config = dict(
    model='image classifier',
    dataset='retinal OCT scans (Kermany 2017)',
    train_examples=98430,
    image_size=48,
    crop_scale_min=1,
    horizontal_flip=True,
    translate=0.12,
    targets=['finding'],
    num_classes=4,
    arch='vit',
    norm='layernorm',
    norm_position='post',
    hidden_act='silu',
    mlp_ratio=2,
    head_dim=32,
    fused_qkv=True,
    bias='all',
    qk_norm=True,
    parallel_block=False,
    dropout=0.05,
    inner_norm=False,
    moe='soft',
    drop_path=0.05,
    num_experts=16,
    moe_every=2,
    expert_mlp_ratio=0.5,
    slots_per_expert=2,
    shared_expert=True,
    patch_size=[8, 8],
    conv_stem=False,
    layers=8,
    width=192,
    positions='learned',
    pooling='class_token',
    label_smoothing=0.1,
    loss='cross_entropy',
    residual_init='none',
    optimizer='muon',
    muon_scale='spectral',
    learning_rate=0.012,
    momentum=0.85,
    nesterov=True,
    orthogonalizer='newton_schulz_5',
    adamw_lr_other_params=0.0022,
    max_steps=23400,
    batch_size=64,
    epochs=15.2,
    lr_schedule='cosine',
    final_lr_fraction=0,
    warmup_steps=4680,
    weight_decay=0.03,
    adamw_weight_decay_other_params=0,
)
Rows from block 2 of a small image classifier, named by matrix and row number. Rows with one number belong to one neuron. Each number is 50 + 10 x the weight over its row's rms, rounded and kept within 0 to 99. All counts start at 0. After the name is the row's rms in percent of the matrix's.
After each neuron's rows are labels from the 100 images, of 14976, where the neuron reaches its highest value: "strongest on" is what is common among them. Only what is clearly more common there than usual is listed. The data: retinal OCT scans (Kermany 2017). In brackets: how many of the 100, against the usual share in percent.
# fc1: MLP up (model.blocks.2.mlp.fc1.weight, 384x192), inputs 128-191
# fc2: MLP down (model.blocks.2.mlp.fc2.weight, 192x384, transposed), outputs 128-191

fc1.123 057:50 36 56 41 58 53 43 46 38 49 50 54 60 48 64 38 42 38 59 45 39 32 71 43 43 57 74 61 59 44 59 39 47 53 51 41 61 44 49 67 68 49 38 56 52 36 60 36 49 50 58 40 37 53 38 35 39 48 60 53 46 59 66 45
fc2.123 077:58 49 53 46 55 59 47 52 58 45 49 44 16 40 58 56 45 52 41 47 56 47 45 27 45 61 42 41 29 57 42 41 41 39 39 56 52 54 65 58 61 53 48 43 43 45 52 41 54 44 36 60 40 40 47 33 70 52 28 40 49 56 62 75
strongest on: finding: drusen (54 vs 7.4)

fc1.45 099:59 64 48 56 48 51 65 55 69 51 40 49 60 50 61 58 23 50 50 46 49 46 40 60 46 36 42 56 45 36 54 60 35 45 33 51 50 60 39 45 61 44 56 25 63 45 35 45 54 53 32 50 48 50 66 57 48 49 37 30 37 42 58 45
fc2.45 104:55 29 36 53 59 45 60 38 38 45 54 44 55 54 40 59 62 42 43 57 44 51 66 48 55 39 48 59 45 52 42 44 46 47 51 65 55 51 72 56 45 51 36 65 38 48 69 49 51 37 60 41 52 37 37 70 63 48 54 35 59 54 50 56
strongest on: finding: drusen (46 vs 7.4)

fc1.303 071:19 70 48 48 51 56 49 48 56 54 56 61 41 60 53 45 46 38 60 27 35 55 52 37 48 63 44 43 30 52 64 32 49 45 65 50 52 53 43 37 52 39 35 33 58 40 40 70 51 45 60 52 36 56 41 45 63 58 66 50 47 62 36 49
fc2.303 084:59 31 43 47 40 48 55 49 76 49 61 39 48 38 73 42 66 62 48 58 46 52 52 69 60 62 64 35 46 54 63 38 64 50 45 48 64 47 44 52 58 60 48 57 59 42 35 48 55 55 47 41 45 57 67 59 64 48 55 41 53 40 45 63
strongest on: finding: drusen (54 vs 7.4)

fc1.95 141:42 51 67 35 34 52 45 44 73 70 34 50 68 51 55 63 46 45 51 56 32 50 41 50 40 55 19 42 53 53 44 39 68 34 46 47 45 55 31 58 42 55 66 52 51 60 65 35 34 45 60 53 61 54 48 45 57 50 45 59 47 66 57 61
fc2.95 112:53 51 48 58 63 40 49 58 55 33 62 59 34 49 50 50 60 53 42 51 53 50 39 46 45 64 55 57 36 45 51 41 52 64 49 49 62 37 70 45 56 31 34 61 44 38 53 56 59 59 57 56 63 41 60 43 55 47 67 46 68 42 47 37
strongest on: finding: choroidal neovascularization (99 vs 29.4)

fc1.241 076:47 45 40 37 56 63 52 46 53 57 50 55 59 54 57 45 55 47 39 49 46 36 71 51 39 67 72 61 41 63 62 51 58 49 43 56 51 46 49 73 55 52 37 52 60 30 41 28 28 44 56 62 50 35 56 59 46 50 35 52 50 41 51 48
fc2.241 090:48 38 44 68 51 46 40 45 64 40 67 56 57 51 65 55 48 53 49 43 52 48 64 54 55 64 38 52 42 52 31 34 40 60 54 48 35 69 58 57 62 61 42 58 61 47 45 35 50 35 41 52 44 61 44 43 52 62 46 53 33 52 54 49
strongest on: finding: drusen (43 vs 7.4)

fc1.288 080:46 52 39 49 34 27 55 74 38 35 47 57 58 49 26 46 42 51 61 52 46 60 40 34 60 50 45 37 54 47 51 24 47 52 48 44 47 74 53 65 38 37 45 67 48 37 57 54 28 43 66 50 55 43 61 66 52 46 47 53 63 51 38 53
fc2.288 094:66 44 60 52 59 66 29 50 45 51 57 45 43 68 62 55 62 67 62 33 45 56 47 60 64 46 54 61 50 50 66 62 52 49 52 51 60 48 56 49 58 64 37 40 46 51 55 49 48 43 11 50 57 54 38 30 46 48 31 44 49 56 53 52
strongest on: finding: drusen (30 vs 7.4)

fc1.199 076:57 62 66 35 53 60 38 62 59 56 37 44 45 46 47 58 50 40 47 55 59 46 60 45 62 55 41 48 42 49 45 51 49 59 34 49 35 50 48 55 53 75 53 51 52 57 54 54 63 47 35 49 66 46 52 48 51 62 38 31 51 50 29 41
fc2.199 084:40 49 49 55 56 53 55 53 43 64 30 60 47 42 37 51 39 55 63 60 56 63 39 38 55 50 57 53 42 44 52 38 49 54 60 48 63 47 56 59 59 54 37 40 48 32 54 65 39 65 61 64 58 41 49 43 37 59 61 37 49 46 61 39
strongest on: finding: diabetic macular edema (53 vs 11.7)

fc1.163 139:60 57 51 36 39 42 67 56 58 47 71 38 55 40 46 64 41 38 45 42 46 54 41 63 51 50 54 48 44 34 50 50 45 53 53 53 51 51 42 58 80 30 70 62 45 40 50 66 59 53 37 63 65 56 46 48 32 58 41 46 60 37 65 44
fc2.163 115:47 42 36 55 63 59 36 50 66 48 43 46 60 51 45 37 41 46 45 61 46 49 48 53 65 56 63 46 57 64 33 44 47 55 67 63 49 44 64 59 11 67 36 45 50 63 46 38 49 41 37 60 43 42 47 61 61 45 58 51 45 47 47 27
strongest on: finding: choroidal neovascularization (77 vs 29.4)

fc1.228 088:49 32 59 46 55 54 45 56 62 41 47 51 60 29 65 51 55 61 47 42 40 25 70 42 32 46 54 46 55 41 67 45 38 48 44 58 57 51 53 53 62 49 40 60 47 49 49 29 42 35 40 59 48 39 66 47 57 43 48 72 54 61 39 33
fc2.228 083:50 37 49 44 33 69 46 48 63 54 56 59 47 31 46 57 63 30 52 53 34 50 41 36 54 62 32 49 65 66 49 53 56 47 59 35 66 55 46 54 45 49 48 43 28 64 61 34 54 45 73 29 48 31 58 54 41 48 41 51 48 60 49 57
strongest on: finding: drusen (53 vs 7.4)

fc1.336 103:44 66 60 48 64 62 52 52 71 49 67 67 60 67 48 47 56 45 55 49 47 35 50 50 33 35 59 45 50 46 53 44 39 47 44 43 63 49 72 49 54 43 50 56 55 60 55 53 36 64 26 41 35 57 55 48 42 40 57 56 61 61 67 55
fc2.336 108:47 33 55 61 62 39 30 55 34 47 59 23 36 32 48 74 39 55 62 57 49 62 56 49 48 61 43 46 46 56 41 65 65 59 39 59 42 44 30 44 52 54 48 51 44 38 33 51 52 30 68 50 46 37 49 55 52 61 57 48 43 37 56 57
strongest on: finding: drusen (43 vs 7.4)

fc1.106 062:38 45 57 40 54 39 60 45 31 60 44 44 51 54 42 56 56 45 50 45 62 45 54 42 52 51 55 47 52 54 39 57 45 53 42 61 58 73 47 27 66 54 39 59 52 39 44 66 53 57 44 56 53 60 35 37 55 49 47 55 48 57 53 42
fc2.106 079:60 52 58 58 60 60 42 51 48 54 40 54 45 51 52 56 54 44 62 42 52 56 49 48 48 62 42 27 62 49 49 47 55 46 42 36 53 54 42 56 46 72 60 24 47 48 65 32 34 47 49 67 37 47 47 48 56 36 51 53 45 61 47 48
strongest on: finding: normal (87 vs 51.6)

fc1.319 158:47 48 42 58 46 36 53 54 28 40 57 59 44 72 51 44 56 57 52 45 57 51 61 74 41 54 39 46 37 67 44 52 37 44 53 43 48 41 67 40 49 70 39 74 56 56 67 43 51 33 66 46 43 60 40 41 47 57 60 51 54 45 58 47
fc2.319 125:50 64 51 47 62 43 43 42 45 63 50 45 61 62 52 61 69 37 38 60 39 59 39 62 41 41 54 36 50 49 56 48 57 50 40 44 55 58 46 41 47 35 51 62 46 69 52 43 56 61 49 52 65 42 52 44 47 52 62 67 41 46 53 43
strongest on: finding: choroidal neovascularization (79 vs 29.4)

fc1.189 108:55 34 42 17 51 57 45 46 47 56 55 57 62 44 59 45 42 55 66 57 43 53 62 52 57 71 52 41 51 58 33 60 66 61 49 68 66 47 40 48 40 63 40 41 36 39 51 47 64 58 49 62 53 35 46 27 24 43 40 57 49 43 57 52
fc2.189 111:39 32 57 40 39 46 39 46 67 52 60 51 53 81 31 43 44 58 56 46 28 69 40 36 56 60 50 48 50 51 57 44 37 60 46 41 49 27 50 53 35 54 57 47 61 42 48 52 65 57 39 45 60 37 32 43 46 39 58 49 51 48 42 52
strongest on: finding: diabetic macular edema (99 vs 11.7)

fc1.231 074:45 44 42 46 48 54 41 56 53 53 44 57 56 48 56 30 49 43 46 29 52 42 75 50 41 63 57 43 71 41 65 40 46 47 35 46 55 58 51 42 54 47 42 56 50 35 56 42 27 55 47 57 44 33 57 56 46 54 45 80 68 65 76 37
fc2.231 096:58 36 39 38 38 54 61 41 47 37 71 51 43 53 49 52 56 52 47 60 56 55 54 48 49 58 35 58 45 66 60 43 50 44 62 42 59 60 58 39 36 52 47 39 48 52 50 45 50 38 44 29 31 57 59 54 57 51 64 31 42 49 56 60
strongest on: finding: drusen (63 vs 7.4)

fc1.266 039:45 50 56 50 59 52 53 58 46 41 51 50 47 49 54 37 48 60 66 39 45 60 34 54 54 45 48 46 42 55 65 58 55 57 39 41 56 51 36 60 60 45 40 38 53 43 46 59 44 46 78 67 52 51 57 63 46 42 52 52 40 34 49 42
fc2.266 071:28 56 47 63 49 41 45 48 57 68 52 48 48 59 51 54 60 54 46 49 31 50 60 35 60 43 46 42 40 51 56 46 30 52 63 51 40 53 61 50 52 61 65 62 39 47 64 45 51 51 51 44 43 60 58 43 53 63 37 46 54 52 57 49
strongest on: finding: drusen (37 vs 7.4)

fc1.283 112:44 50 49 32 49 64 54 41 61 44 50 68 42 39 68 47 43 70 44 43 36 52 47 62 38 53 49 46 50 61 49 47 56 56 45 43 47 62 53 47 39 50 48 48 48 49 54 28 45 55 64 34 69 42 31 63 53 55 46 55 58 59 46 56
fc2.283 107:47 26 42 49 53 39 58 41 54 58 62 54 44 47 53 44 44 58 54 32 45 48 49 48 64 43 60 41 69 50 50 67 47 65 50 50 49 44 47 43 47 48 42 64 61 39 57 53 60 56 53 77 35 56 59 40 64 64 57 41 59 51 47 46
strongest on: finding: choroidal neovascularization (71 vs 29.4)

fc1.203 106:38 52 57 49 44 53 65 44 60 47 52 38 56 57 49 44 54 44 58 35 32 49 55 57 61 57 31 52 58 43 55 63 47 60 43 52 47 48 49 56 52 56 43 55 35 36 60 52 39 51 60 44 44 37 53 40 55 60 56 72 42 31 59 50
fc2.203 109:51 25 57 56 50 50 44 49 52 56 60 51 53 49 58 50 46 50 63 62 57 45 39 47 43 45 59 54 51 36 66 35 53 44 67 36 51 52 52 66 42 65 50 58 57 54 37 53 56 48 67 33 42 70 52 59 58 38 39 34 58 60 50 64
strongest on: finding: drusen (61 vs 7.4)

fc1.172 040:52 74 44 49 64 45 38 45 54 43 71 56 46 60 41 34 54 69 58 43 43 25 36 51 34 65 62 42 40 47 58 59 44 51 50 43 55 30 44 49 36 52 61 68 42 38 55 43 42 34 49 42 58 54 39 48 47 58 66 33 59 49 45 48
fc2.172 069:52 50 48 49 51 46 64 46 40 29 40 46 57 54 59 49 47 41 54 41 60 70 53 38 53 15 46 40 59 56 45 69 68 46 56 67 54 43 53 53 48 56 55 43 39 51 39 30 25 64 32 46 48 40 71 44 56 40 38 51 51 56 56 45
strongest on: finding: diabetic macular edema (32 vs 11.7)

fc1.73 125:50 61 50 51 56 60 35 55 47 48 48 53 56 56 61 59 59 63 68 60 60 34 39 34 63 40 59 41 37 60 56 55 39 47 41 41 63 47 46 52 53 49 44 56 52 59 44 43 45 55 50 51 59 46 47 59 48 54 57 56 49 61 49 55
fc2.73 109:50 53 50 58 56 80 60 49 40 51 50 47 48 33 35 45 45 65 40 60 56 57 57 51 41 39 45 43 45 50 47 56 44 54 72 37 38 56 45 46 54 71 53 30 51 50 48 68 55 48 51 51 47 48 53 42 52 68 39 50 56 52 44 47
strongest on: finding: normal (87 vs 51.6)

fc1.210 114:55 62 45 33 42 42 30 51 50 51 62 47 54 46 47 43 59 56 60 41 52 42 54 53 43 59 63 46 67 64 62 69 67 45 72 58 58 53 49 40 63 60 39 39 55 53 43 50 46 68 57 44 48 49 35 39 40 47 46 32 59 46 39 47
fc2.210 135:52 87 48 66 50 57 53 57 40 39 53 44 71 52 40 64 32 52 56 56 58 53 52 47 53 38 36 50 45 58 60 40 52 47 52 49 63 49 42 51 56 48 53 51 36 52 43 32 57 65 36 72 58 39 45 47 56 43 52 53 62 47 47 48
strongest on: finding: normal (94 vs 51.6)

fc1.372 090:51 60 59 57 40 51 58 45 72 43 51 48 65 56 65 44 61 39 43 56 47 48 58 47 43 57 70 53 37 53 58 55 58 48 38 43 62 62 42 40 70 44 58 47 51 60 54 61 56 57 58 50 45 46 61 42 46 44 68 48 59 48 58 35
fc2.372 106:40 46 60 59 63 46 49 42 54 37 62 73 42 61 47 59 43 56 44 48 40 69 66 59 59 53 48 56 68 45 40 54 48 38 50 60 35 62 65 47 62 50 35 35 55 41 45 29 58 55 63 48 40 48 46 66 52 43 29 39 52 55 46 50
strongest on: finding: drusen (39 vs 7.4)

fc1.137 158:57 51 61 43 41 66 61 46 52 65 67 48 37 53 61 36 34 47 35 50 54 50 59 55 57 48 52 54 35 47 40 65 50 35 65 45 65 40 69 50 56 43 44 55 52 30 36 65 50 42 40 55 47 47 46 42 51 56 50 53 46 47 61 43
fc2.137 126:43 55 50 66 60 71 47 58 57 49 58 64 68 53 37 46 49 47 58 64 58 34 28 43 62 42 35 38 52 52 49 56 46 64 42 57 41 43 41 52 48 45 53 45 53 42 67 40 51 58 46 49 64 62 42 48 42 51 58 60 50 52 42 68
strongest on: finding: diabetic macular edema (43 vs 11.7)

fc1.264 077:40 57 46 53 48 51 48 52 55 56 46 35 50 55 65 49 39 64 16 65 54 55 43 51 59 53 47 36 55 65 49 39 55 30 35 48 37 41 60 61 45 45 57 49 37 58 63 51 40 57 62 57 47 53 46 60 48 51 61 65 53 59 45 42
fc2.264 078:57 48 62 41 81 57 63 50 64 45 53 49 50 48 44 60 72 53 52 39 63 49 58 45 49 55 52 42 57 25 48 53 51 55 63 51 47 61 44 41 51 54 46 41 61 41 52 47 57 59 44 58 57 41 52 43 50 64 33 46 43 24 57 60
strongest on: finding: choroidal neovascularization (63 vs 29.4)

fc1.359 121:44 61 62 57 47 45 41 44 54 51 52 51 67 46 46 44 41 57 60 47 37 54 40 61 48 59 58 60 55 50 55 33 44 50 45 33 60 66 65 60 51 37 43 45 59 41 57 61 40 40 43 54 39 46 39 48 49 52 41 57 40 62 64 45
fc2.359 107:47 50 50 48 60 65 69 47 45 35 71 60 53 69 37 44 37 57 61 56 49 56 39 55 56 43 56 54 30 53 40 47 53 61 48 43 60 49 54 48 53 50 33 49 62 50 47 44 33 42 50 43 34 45 50 63 73 47 54 47 37 43 65 59
strongest on: finding: drusen (56 vs 7.4)

fc1.64 152:47 48 67 50 67 49 62 43 46 44 50 47 43 37 33 49 56 46 50 41 42 55 43 48 72 52 50 35 46 54 65 55 43 39 60 64 47 62 56 52 40 51 51 35 42 37 35 51 46 51 41 66 35 67 35 51 53 45 50 49 26 48 53 52
fc2.64 125:62 54 35 48 40 58 43 54 55 46 40 46 44 54 41 54 53 40 62 41 54 39 32 47 47 50 48 48 69 38 36 41 51 43 46 39 46 56 58 50 51 58 49 78 49 44 53 57 37 36 49 62 42 63 40 62 46 46 51 55 53 48 60 64
strongest on: finding: normal (99 vs 51.6)

fc1.93 112:51 61 52 43 51 42 51 39 36 43 57 42 46 48 58 45 65 58 43 45 37 49 80 40 51 59 68 53 44 55 73 44 39 44 53 53 76 56 54 59 49 53 40 49 56 46 44 47 28 55 46 44 58 42 34 43 53 52 59 61 64 44 67 44
fc2.93 111:52 36 33 53 56 56 48 53 75 43 66 71 65 58 52 52 48 36 53 55 52 33 43 47 58 63 45 71 54 51 36 42 35 41 39 41 39 58 30 41 50 70 33 51 63 56 66 50 71 34 43 42 50 44 53 47 54 52 56 51 41 46 37 44
strongest on: finding: drusen (61 vs 7.4)

fc1.338 125:55 41 49 44 57 49 49 54 54 50 38 44 51 36 39 62 52 47 60 61 67 43 58 47 44 41 55 27 58 48 53 55 59 66 66 47 46 75 47 45 52 45 44 39 43 40 50 59 52 61 55 66 40 63 66 55 47 52 56 49 35 44 39 50
fc2.338 120:39 47 35 81 42 38 35 47 52 64 54 50 40 60 54 47 54 60 54 46 32 46 46 42 46 39 39 59 36 43 46 25 39 48 43 46 49 26 62 71 40 60 60 57 51 46 51 54 53 33 64 56 68 37 65 40 44 43 47 36 56 46 68 60
strongest on: finding: choroidal neovascularization (65 vs 29.4)

fc1.346 156:40 50 71 42 55 61 36 42 41 43 45 37 39 44 49 65 63 45 60 48 25 39 68 47 59 55 67 49 44 62 54 52 56 47 61 46 45 52 59 31 48 51 39 45 49 57 53 51 64 57 39 63 44 52 44 62 38 27 51 67 30 38 44 57
fc2.346 133:39 51 40 56 42 51 63 55 47 45 47 34 51 59 62 57 55 48 55 60 40 53 38 52 42 44 41 47 59 35 50 41 27 53 46 62 46 45 57 50 73 63 39 63 45 32 39 67 44 27 43 52 48 57 40 47 46 49 48 52 83 52 44 60
strongest on: finding: normal (98 vs 51.6)

fc1.243 133:51 30 34 32 46 61 61 46 52 66 44 50 62 74 44 50 59 62 50 59 22 57 34 51 59 31 67 48 47 59 38 63 56 50 34 60 57 40 74 54 48 39 45 59 47 56 43 39 50 64 69 39 42 49 67 69 60 43 53 57 54 58 37 50
fc2.243 115:39 58 46 35 46 60 42 49 45 52 52 45 36 66 58 68 65 45 45 50 41 52 59 78 40 48 44 40 38 47 54 54 46 42 60 48 43 51 31 58 62 52 47 60 46 66 41 55 53 63 40 51 50 38 51 58 32 51 64 48 38 64 56 63
strongest on: finding: diabetic macular edema (43 vs 11.7)

fc1.12 106:58 36 51 62 44 27 51 61 70 48 56 58 65 45 53 62 39 52 50 45 34 49 49 37 24 53 66 36 50 61 38 50 48 53 48 56 55 51 62 56 62 45 31 42 56 65 46 51 53 64 61 54 47 52 70 60 42 52 47 58 58 35 55 50
fc2.12 103:50 36 54 63 59 51 34 55 46 52 61 54 45 49 44 46 53 69 42 51 50 50 64 39 68 49 39 57 68 42 52 81 48 40 38 54 48 57 36 63 60 52 69 78 63 35 53 57 57 49 59 54 53 61 50 58 57 54 45 59 53 61 51 51
strongest on: finding: drusen (28 vs 7.4)

fc1.271 099:48 55 55 48 49 52 40 40 47 40 45 49 53 52 40 33 63 34 60 52 51 47 61 52 63 48 39 27 55 38 57 54 53 39 35 60 41 67 28 58 53 38 47 68 63 47 45 50 47 43 74 46 54 37 42 56 56 64 41 53 54 52 45 44
fc2.271 109:48 38 52 46 46 52 61 46 71 35 70 48 61 50 53 63 66 49 46 48 48 46 44 64 46 44 56 75 41 65 57 45 31 51 39 45 56 54 51 37 48 38 61 39 53 46 55 46 45 79 55 38 43 55 53 40 60 26 51 53 48 49 72 51
strongest on: finding: drusen (56 vs 7.4)

fc1.143 093:55 57 67 32 38 54 49 59 46 46 40 51 73 51 48 64 49 44 55 47 53 33 53 58 33 44 51 48 50 41 40 31 45 38 44 42 57 52 38 34 55 28 58 50 65 52 45 54 59 59 66 43 61 50 44 43 50 57 55 55 59 64 52 63
fc2.143 094:53 37 52 55 65 54 64 45 57 64 46 48 41 38 44 42 48 47 62 47 49 65 59 34 58 48 50 46 40 58 47 72 50 49 62 65 36 63 61 43 55 57 32 41 34 44 52 32 60 31 46 60 43 43 68 68 62 52 46 34 55 42 53 43
strongest on: finding: choroidal neovascularization (92 vs 29.4)

fc1.79 155:44 63 62 38 39 60 71 57 66 47 67 48 44 37 41 58 40 57 48 60 41 57 39 45 46 27 53 42 52 41 68 50 56 57 62 63 53 51 50 54 45 53 46 46 49 40 72 70 54 41 44 55 68 49 35 63 40 54 38 45 58 59 62 42
fc2.79 127:61 51 43 45 52 61 54 51 53 58 47 38 50 62 41 36 40 51 65 40 52 69 41 55 52 50 51 38 38 44 40 40 57 58 39 52 55 51 63 53 31 56 23 57 60 64 52 58 50 46 72 73 44 45 63 41 43 40 59 48 41 51 42 59
strongest on: finding: diabetic macular edema (91 vs 11.7)

fc1.272 108:56 53 44 48 62 38 50 48 61 40 45 48 47 62 59 52 36 62 64 52 37 62 38 55 40 27 45 32 47 58 30 55 46 71 36 43 62 56 63 53 56 34 47 52 51 46 53 38 50 55 54 45 37 41 45 49 60 54 52 42 42 43 61 50
fc2.272 104:38 33 57 54 51 43 40 45 38 43 65 51 58 41 50 58 49 49 44 50 76 33 45 43 54 64 52 67 65 58 51 45 51 37 33 62 50 74 43 66 65 76 33 65 36 45 62 53 68 52 55 51 53 57 60 39 48 56 33 53 57 43 54 40
strongest on: finding: drusen (31 vs 7.4)

fc1.351 130:46 49 46 57 57 67 50 56 61 53 60 69 59 51 55 48 47 56 64 37 50 30 41 36 49 53 46 67 64 45 53 55 56 31 65 43 61 46 56 60 48 48 38 48 46 53 43 40 68 61 57 56 65 41 45 56 45 60 46 75 37 66 70 51
fc2.351 109:54 29 67 57 51 35 42 47 38 63 63 62 43 52 66 47 59 52 49 41 64 34 43 50 47 36 45 56 60 62 37 55 34 60 53 53 54 54 61 31 73 46 51 46 55 50 44 64 50 60 28 59 52 44 49 45 60 46 70 54 61 40 50 51
strongest on: finding: diabetic macular edema (46 vs 11.7)

fc1.47 034:42 57 39 51 58 48 49 47 40 42 45 52 80 36 73 50 46 51 61 52 40 44 53 58 56 51 52 57 40 49 39 42 46 35 67 41 45 42 51 45 47 32 38 67 60 71 49 62 58 44 52 43 39 81 55 53 62 38 52 47 50 52 39 53
fc2.47 066:46 40 50 64 45 41 41 46 62 62 43 63 38 40 49 49 61 50 50 50 51 44 42 28 54 47 46 39 52 59 66 66 51 37 45 53 63 61 40 68 52 67 75 33 48 44 46 31 47 59 46 51 51 47 39 53 38 67 45 55 42 51 52 53
strongest on: finding: diabetic macular edema (59 vs 11.7)

fc1.14 133:51 61 48 52 53 56 56 61 60 43 54 40 49 51 60 60 53 54 53 47 51 50 64 31 51 76 59 75 50 59 56 54 73 47 49 42 57 54 44 55 39 51 27 57 47 35 49 43 34 44 53 47 66 48 33 48 50 54 64 47 64 49 50 44
fc2.14 147:45 55 42 56 52 51 48 56 58 48 42 48 49 60 58 39 34 50 42 42 40 56 37 45 46 35 48 38 51 49 39 44 49 53 55 55 31 40 35 39 42 47 53 63 64 57 58 69 66 62 62 33 44 60 60 42 45 47 58 42 55 34 43 48
strongest on: finding: drusen (71 vs 7.4)

fc1.315 124:51 56 50 46 65 57 41 50 54 55 59 44 43 55 73 58 31 54 47 71 47 56 48 62 38 55 42 48 54 34 32 52 41 66 70 41 46 36 53 27 37 39 37 59 29 40 36 50 55 68 48 47 40 49 46 51 37 39 58 55 40 65 60 64
fc2.315 123:43 57 48 63 43 51 55 51 56 54 48 52 71 48 44 53 61 49 66 57 47 49 54 51 63 54 57 58 46 37 52 55 41 59 56 53 54 41 53 33 57 51 51 57 61 50 54 49 59 47 48 41 37 41 52 51 55 47 55 51 65 57 51 59
strongest on: finding: diabetic macular edema (91 vs 11.7)

fc1.311 065:57 62 49 42 41 51 51 41 54 39 56 46 59 49 43 51 59 58 67 47 40 29 60 67 46 70 57 50 64 49 57 68 38 52 60 41 59 56 48 51 39 58 33 61 44 65 60 56 46 24 59 38 45 55 44 60 35 53 40 51 51 48 45 42
fc2.311 076:58 47 52 44 57 39 32 58 35 41 37 61 66 62 38 58 41 54 31 61 61 51 49 35 57 34 55 49 45 48 45 38 58 46 42 53 45 40 57 47 52 46 54 58 61 55 36 43 39 67 37 57 42 53 62 42 57 37 42 50 44 54 48 44
strongest on: finding: choroidal neovascularization (77 vs 29.4)

fc1.76 108:52 37 53 53 48 55 52 42 48 50 43 51 44 41 59 60 31 38 54 59 62 30 78 53 53 63 64 52 29 60 59 42 44 26 50 43 62 42 32 52 59 51 47 52 61 46 50 47 14 40 55 34 28 40 50 43 45 50 61 39 49 65 60 46
fc2.76 116:55 44 35 55 54 55 52 51 58 36 41 40 61 55 40 44 49 58 45 56 22 46 72 42 67 54 52 54 66 53 45 66 48 56 57 61 48 52 53 42 67 63 39 58 43 51 66 41 75 38 58 44 51 48 61 33 56 52 43 46 58 71 49 44
strongest on: finding: choroidal neovascularization (78 vs 29.4)

fc1.5 119:49 41 53 51 57 66 53 51 41 54 58 49 62 59 47 66 46 54 45 58 45 38 53 32 41 59 42 54 34 48 53 61 29 46 46 62 69 64 39 29 68 68 50 58 51 66 51 57 64 59 55 57 50 38 51 55 37 59 64 48 40 56 44 46
fc2.5 100:48 52 51 43 49 60 68 51 38 52 45 52 55 45 37 42 39 48 58 55 35 52 43 43 46 50 50 46 56 43 70 36 54 41 48 56 50 63 47 51 59 58 58 30 54 57 39 49 57 58 70 53 53 42 38 66 51 39 47 54 66 37 52 47
strongest on: finding: normal (88 vs 51.6)

fc1.26 092:47 59 58 45 50 44 52 51 66 46 64 75 64 60 49 48 38 62 65 53 45 52 37 38 59 54 46 50 62 45 53 42 44 64 38 56 47 42 47 48 43 49 36 65 45 45 57 36 49 55 38 44 50 49 41 33 55 43 44 59 41 45 57 41
fc2.26 094:37 43 50 52 59 46 50 57 44 45 32 53 32 43 58 47 51 32 51 50 58 56 48 50 59 47 44 64 37 56 56 62 26 53 65 45 52 47 34 49 51 46 61 42 44 56 35 62 52 32 44 45 36 55 49 39 65 54 43 39 49 50 65 68
strongest on: finding: drusen (50 vs 7.4)

fc1.9 068:52 47 60 53 36 40 52 47 50 63 62 38 52 31 51 40 44 48 42 41 48 32 36 63 62 44 62 62 46 45 54 36 36 59 39 60 31 48 44 48 55 53 50 42 53 49 62 68 37 39 58 46 61 61 46 52 45 57 42 34 67 63 53 32
fc2.9 099:53 51 53 49 49 53 27 50 48 46 33 63 65 51 50 54 40 55 65 56 43 69 59 51 44 67 22 38 45 48 63 62 56 49 72 48 57 50 56 52 54 51 52 48 55 51 55 34 50 52 30 38 48 57 47 37 56 39 35 67 36 46 55 63
strongest on: finding: normal (90 vs 51.6)

fc1.270 137:41 47 53 49 62 44 40 54 43 50 43 46 41 64 40 54 51 61 51 53 49 52 50 31 57 50 42 52 61 38 55 63 53 53 62 41 54 55 53 57 39 46 64 72 36 18 45 32 37 67 38 39 51 50 71 62 51 62 73 49 39 57 62 48
fc2.270 125:53 65 66 45 54 72 50 51 42 39 66 60 58 67 46 46 47 52 26 51 57 52 53 47 43 48 42 33 59 29 57 45 65 52 34 53 53 30 28 50 54 48 59 52 49 68 42 40 65 48 58 54 38 43 52 50 38 55 54 46 62 47 35 52
strongest on: finding: normal (93 vs 51.6)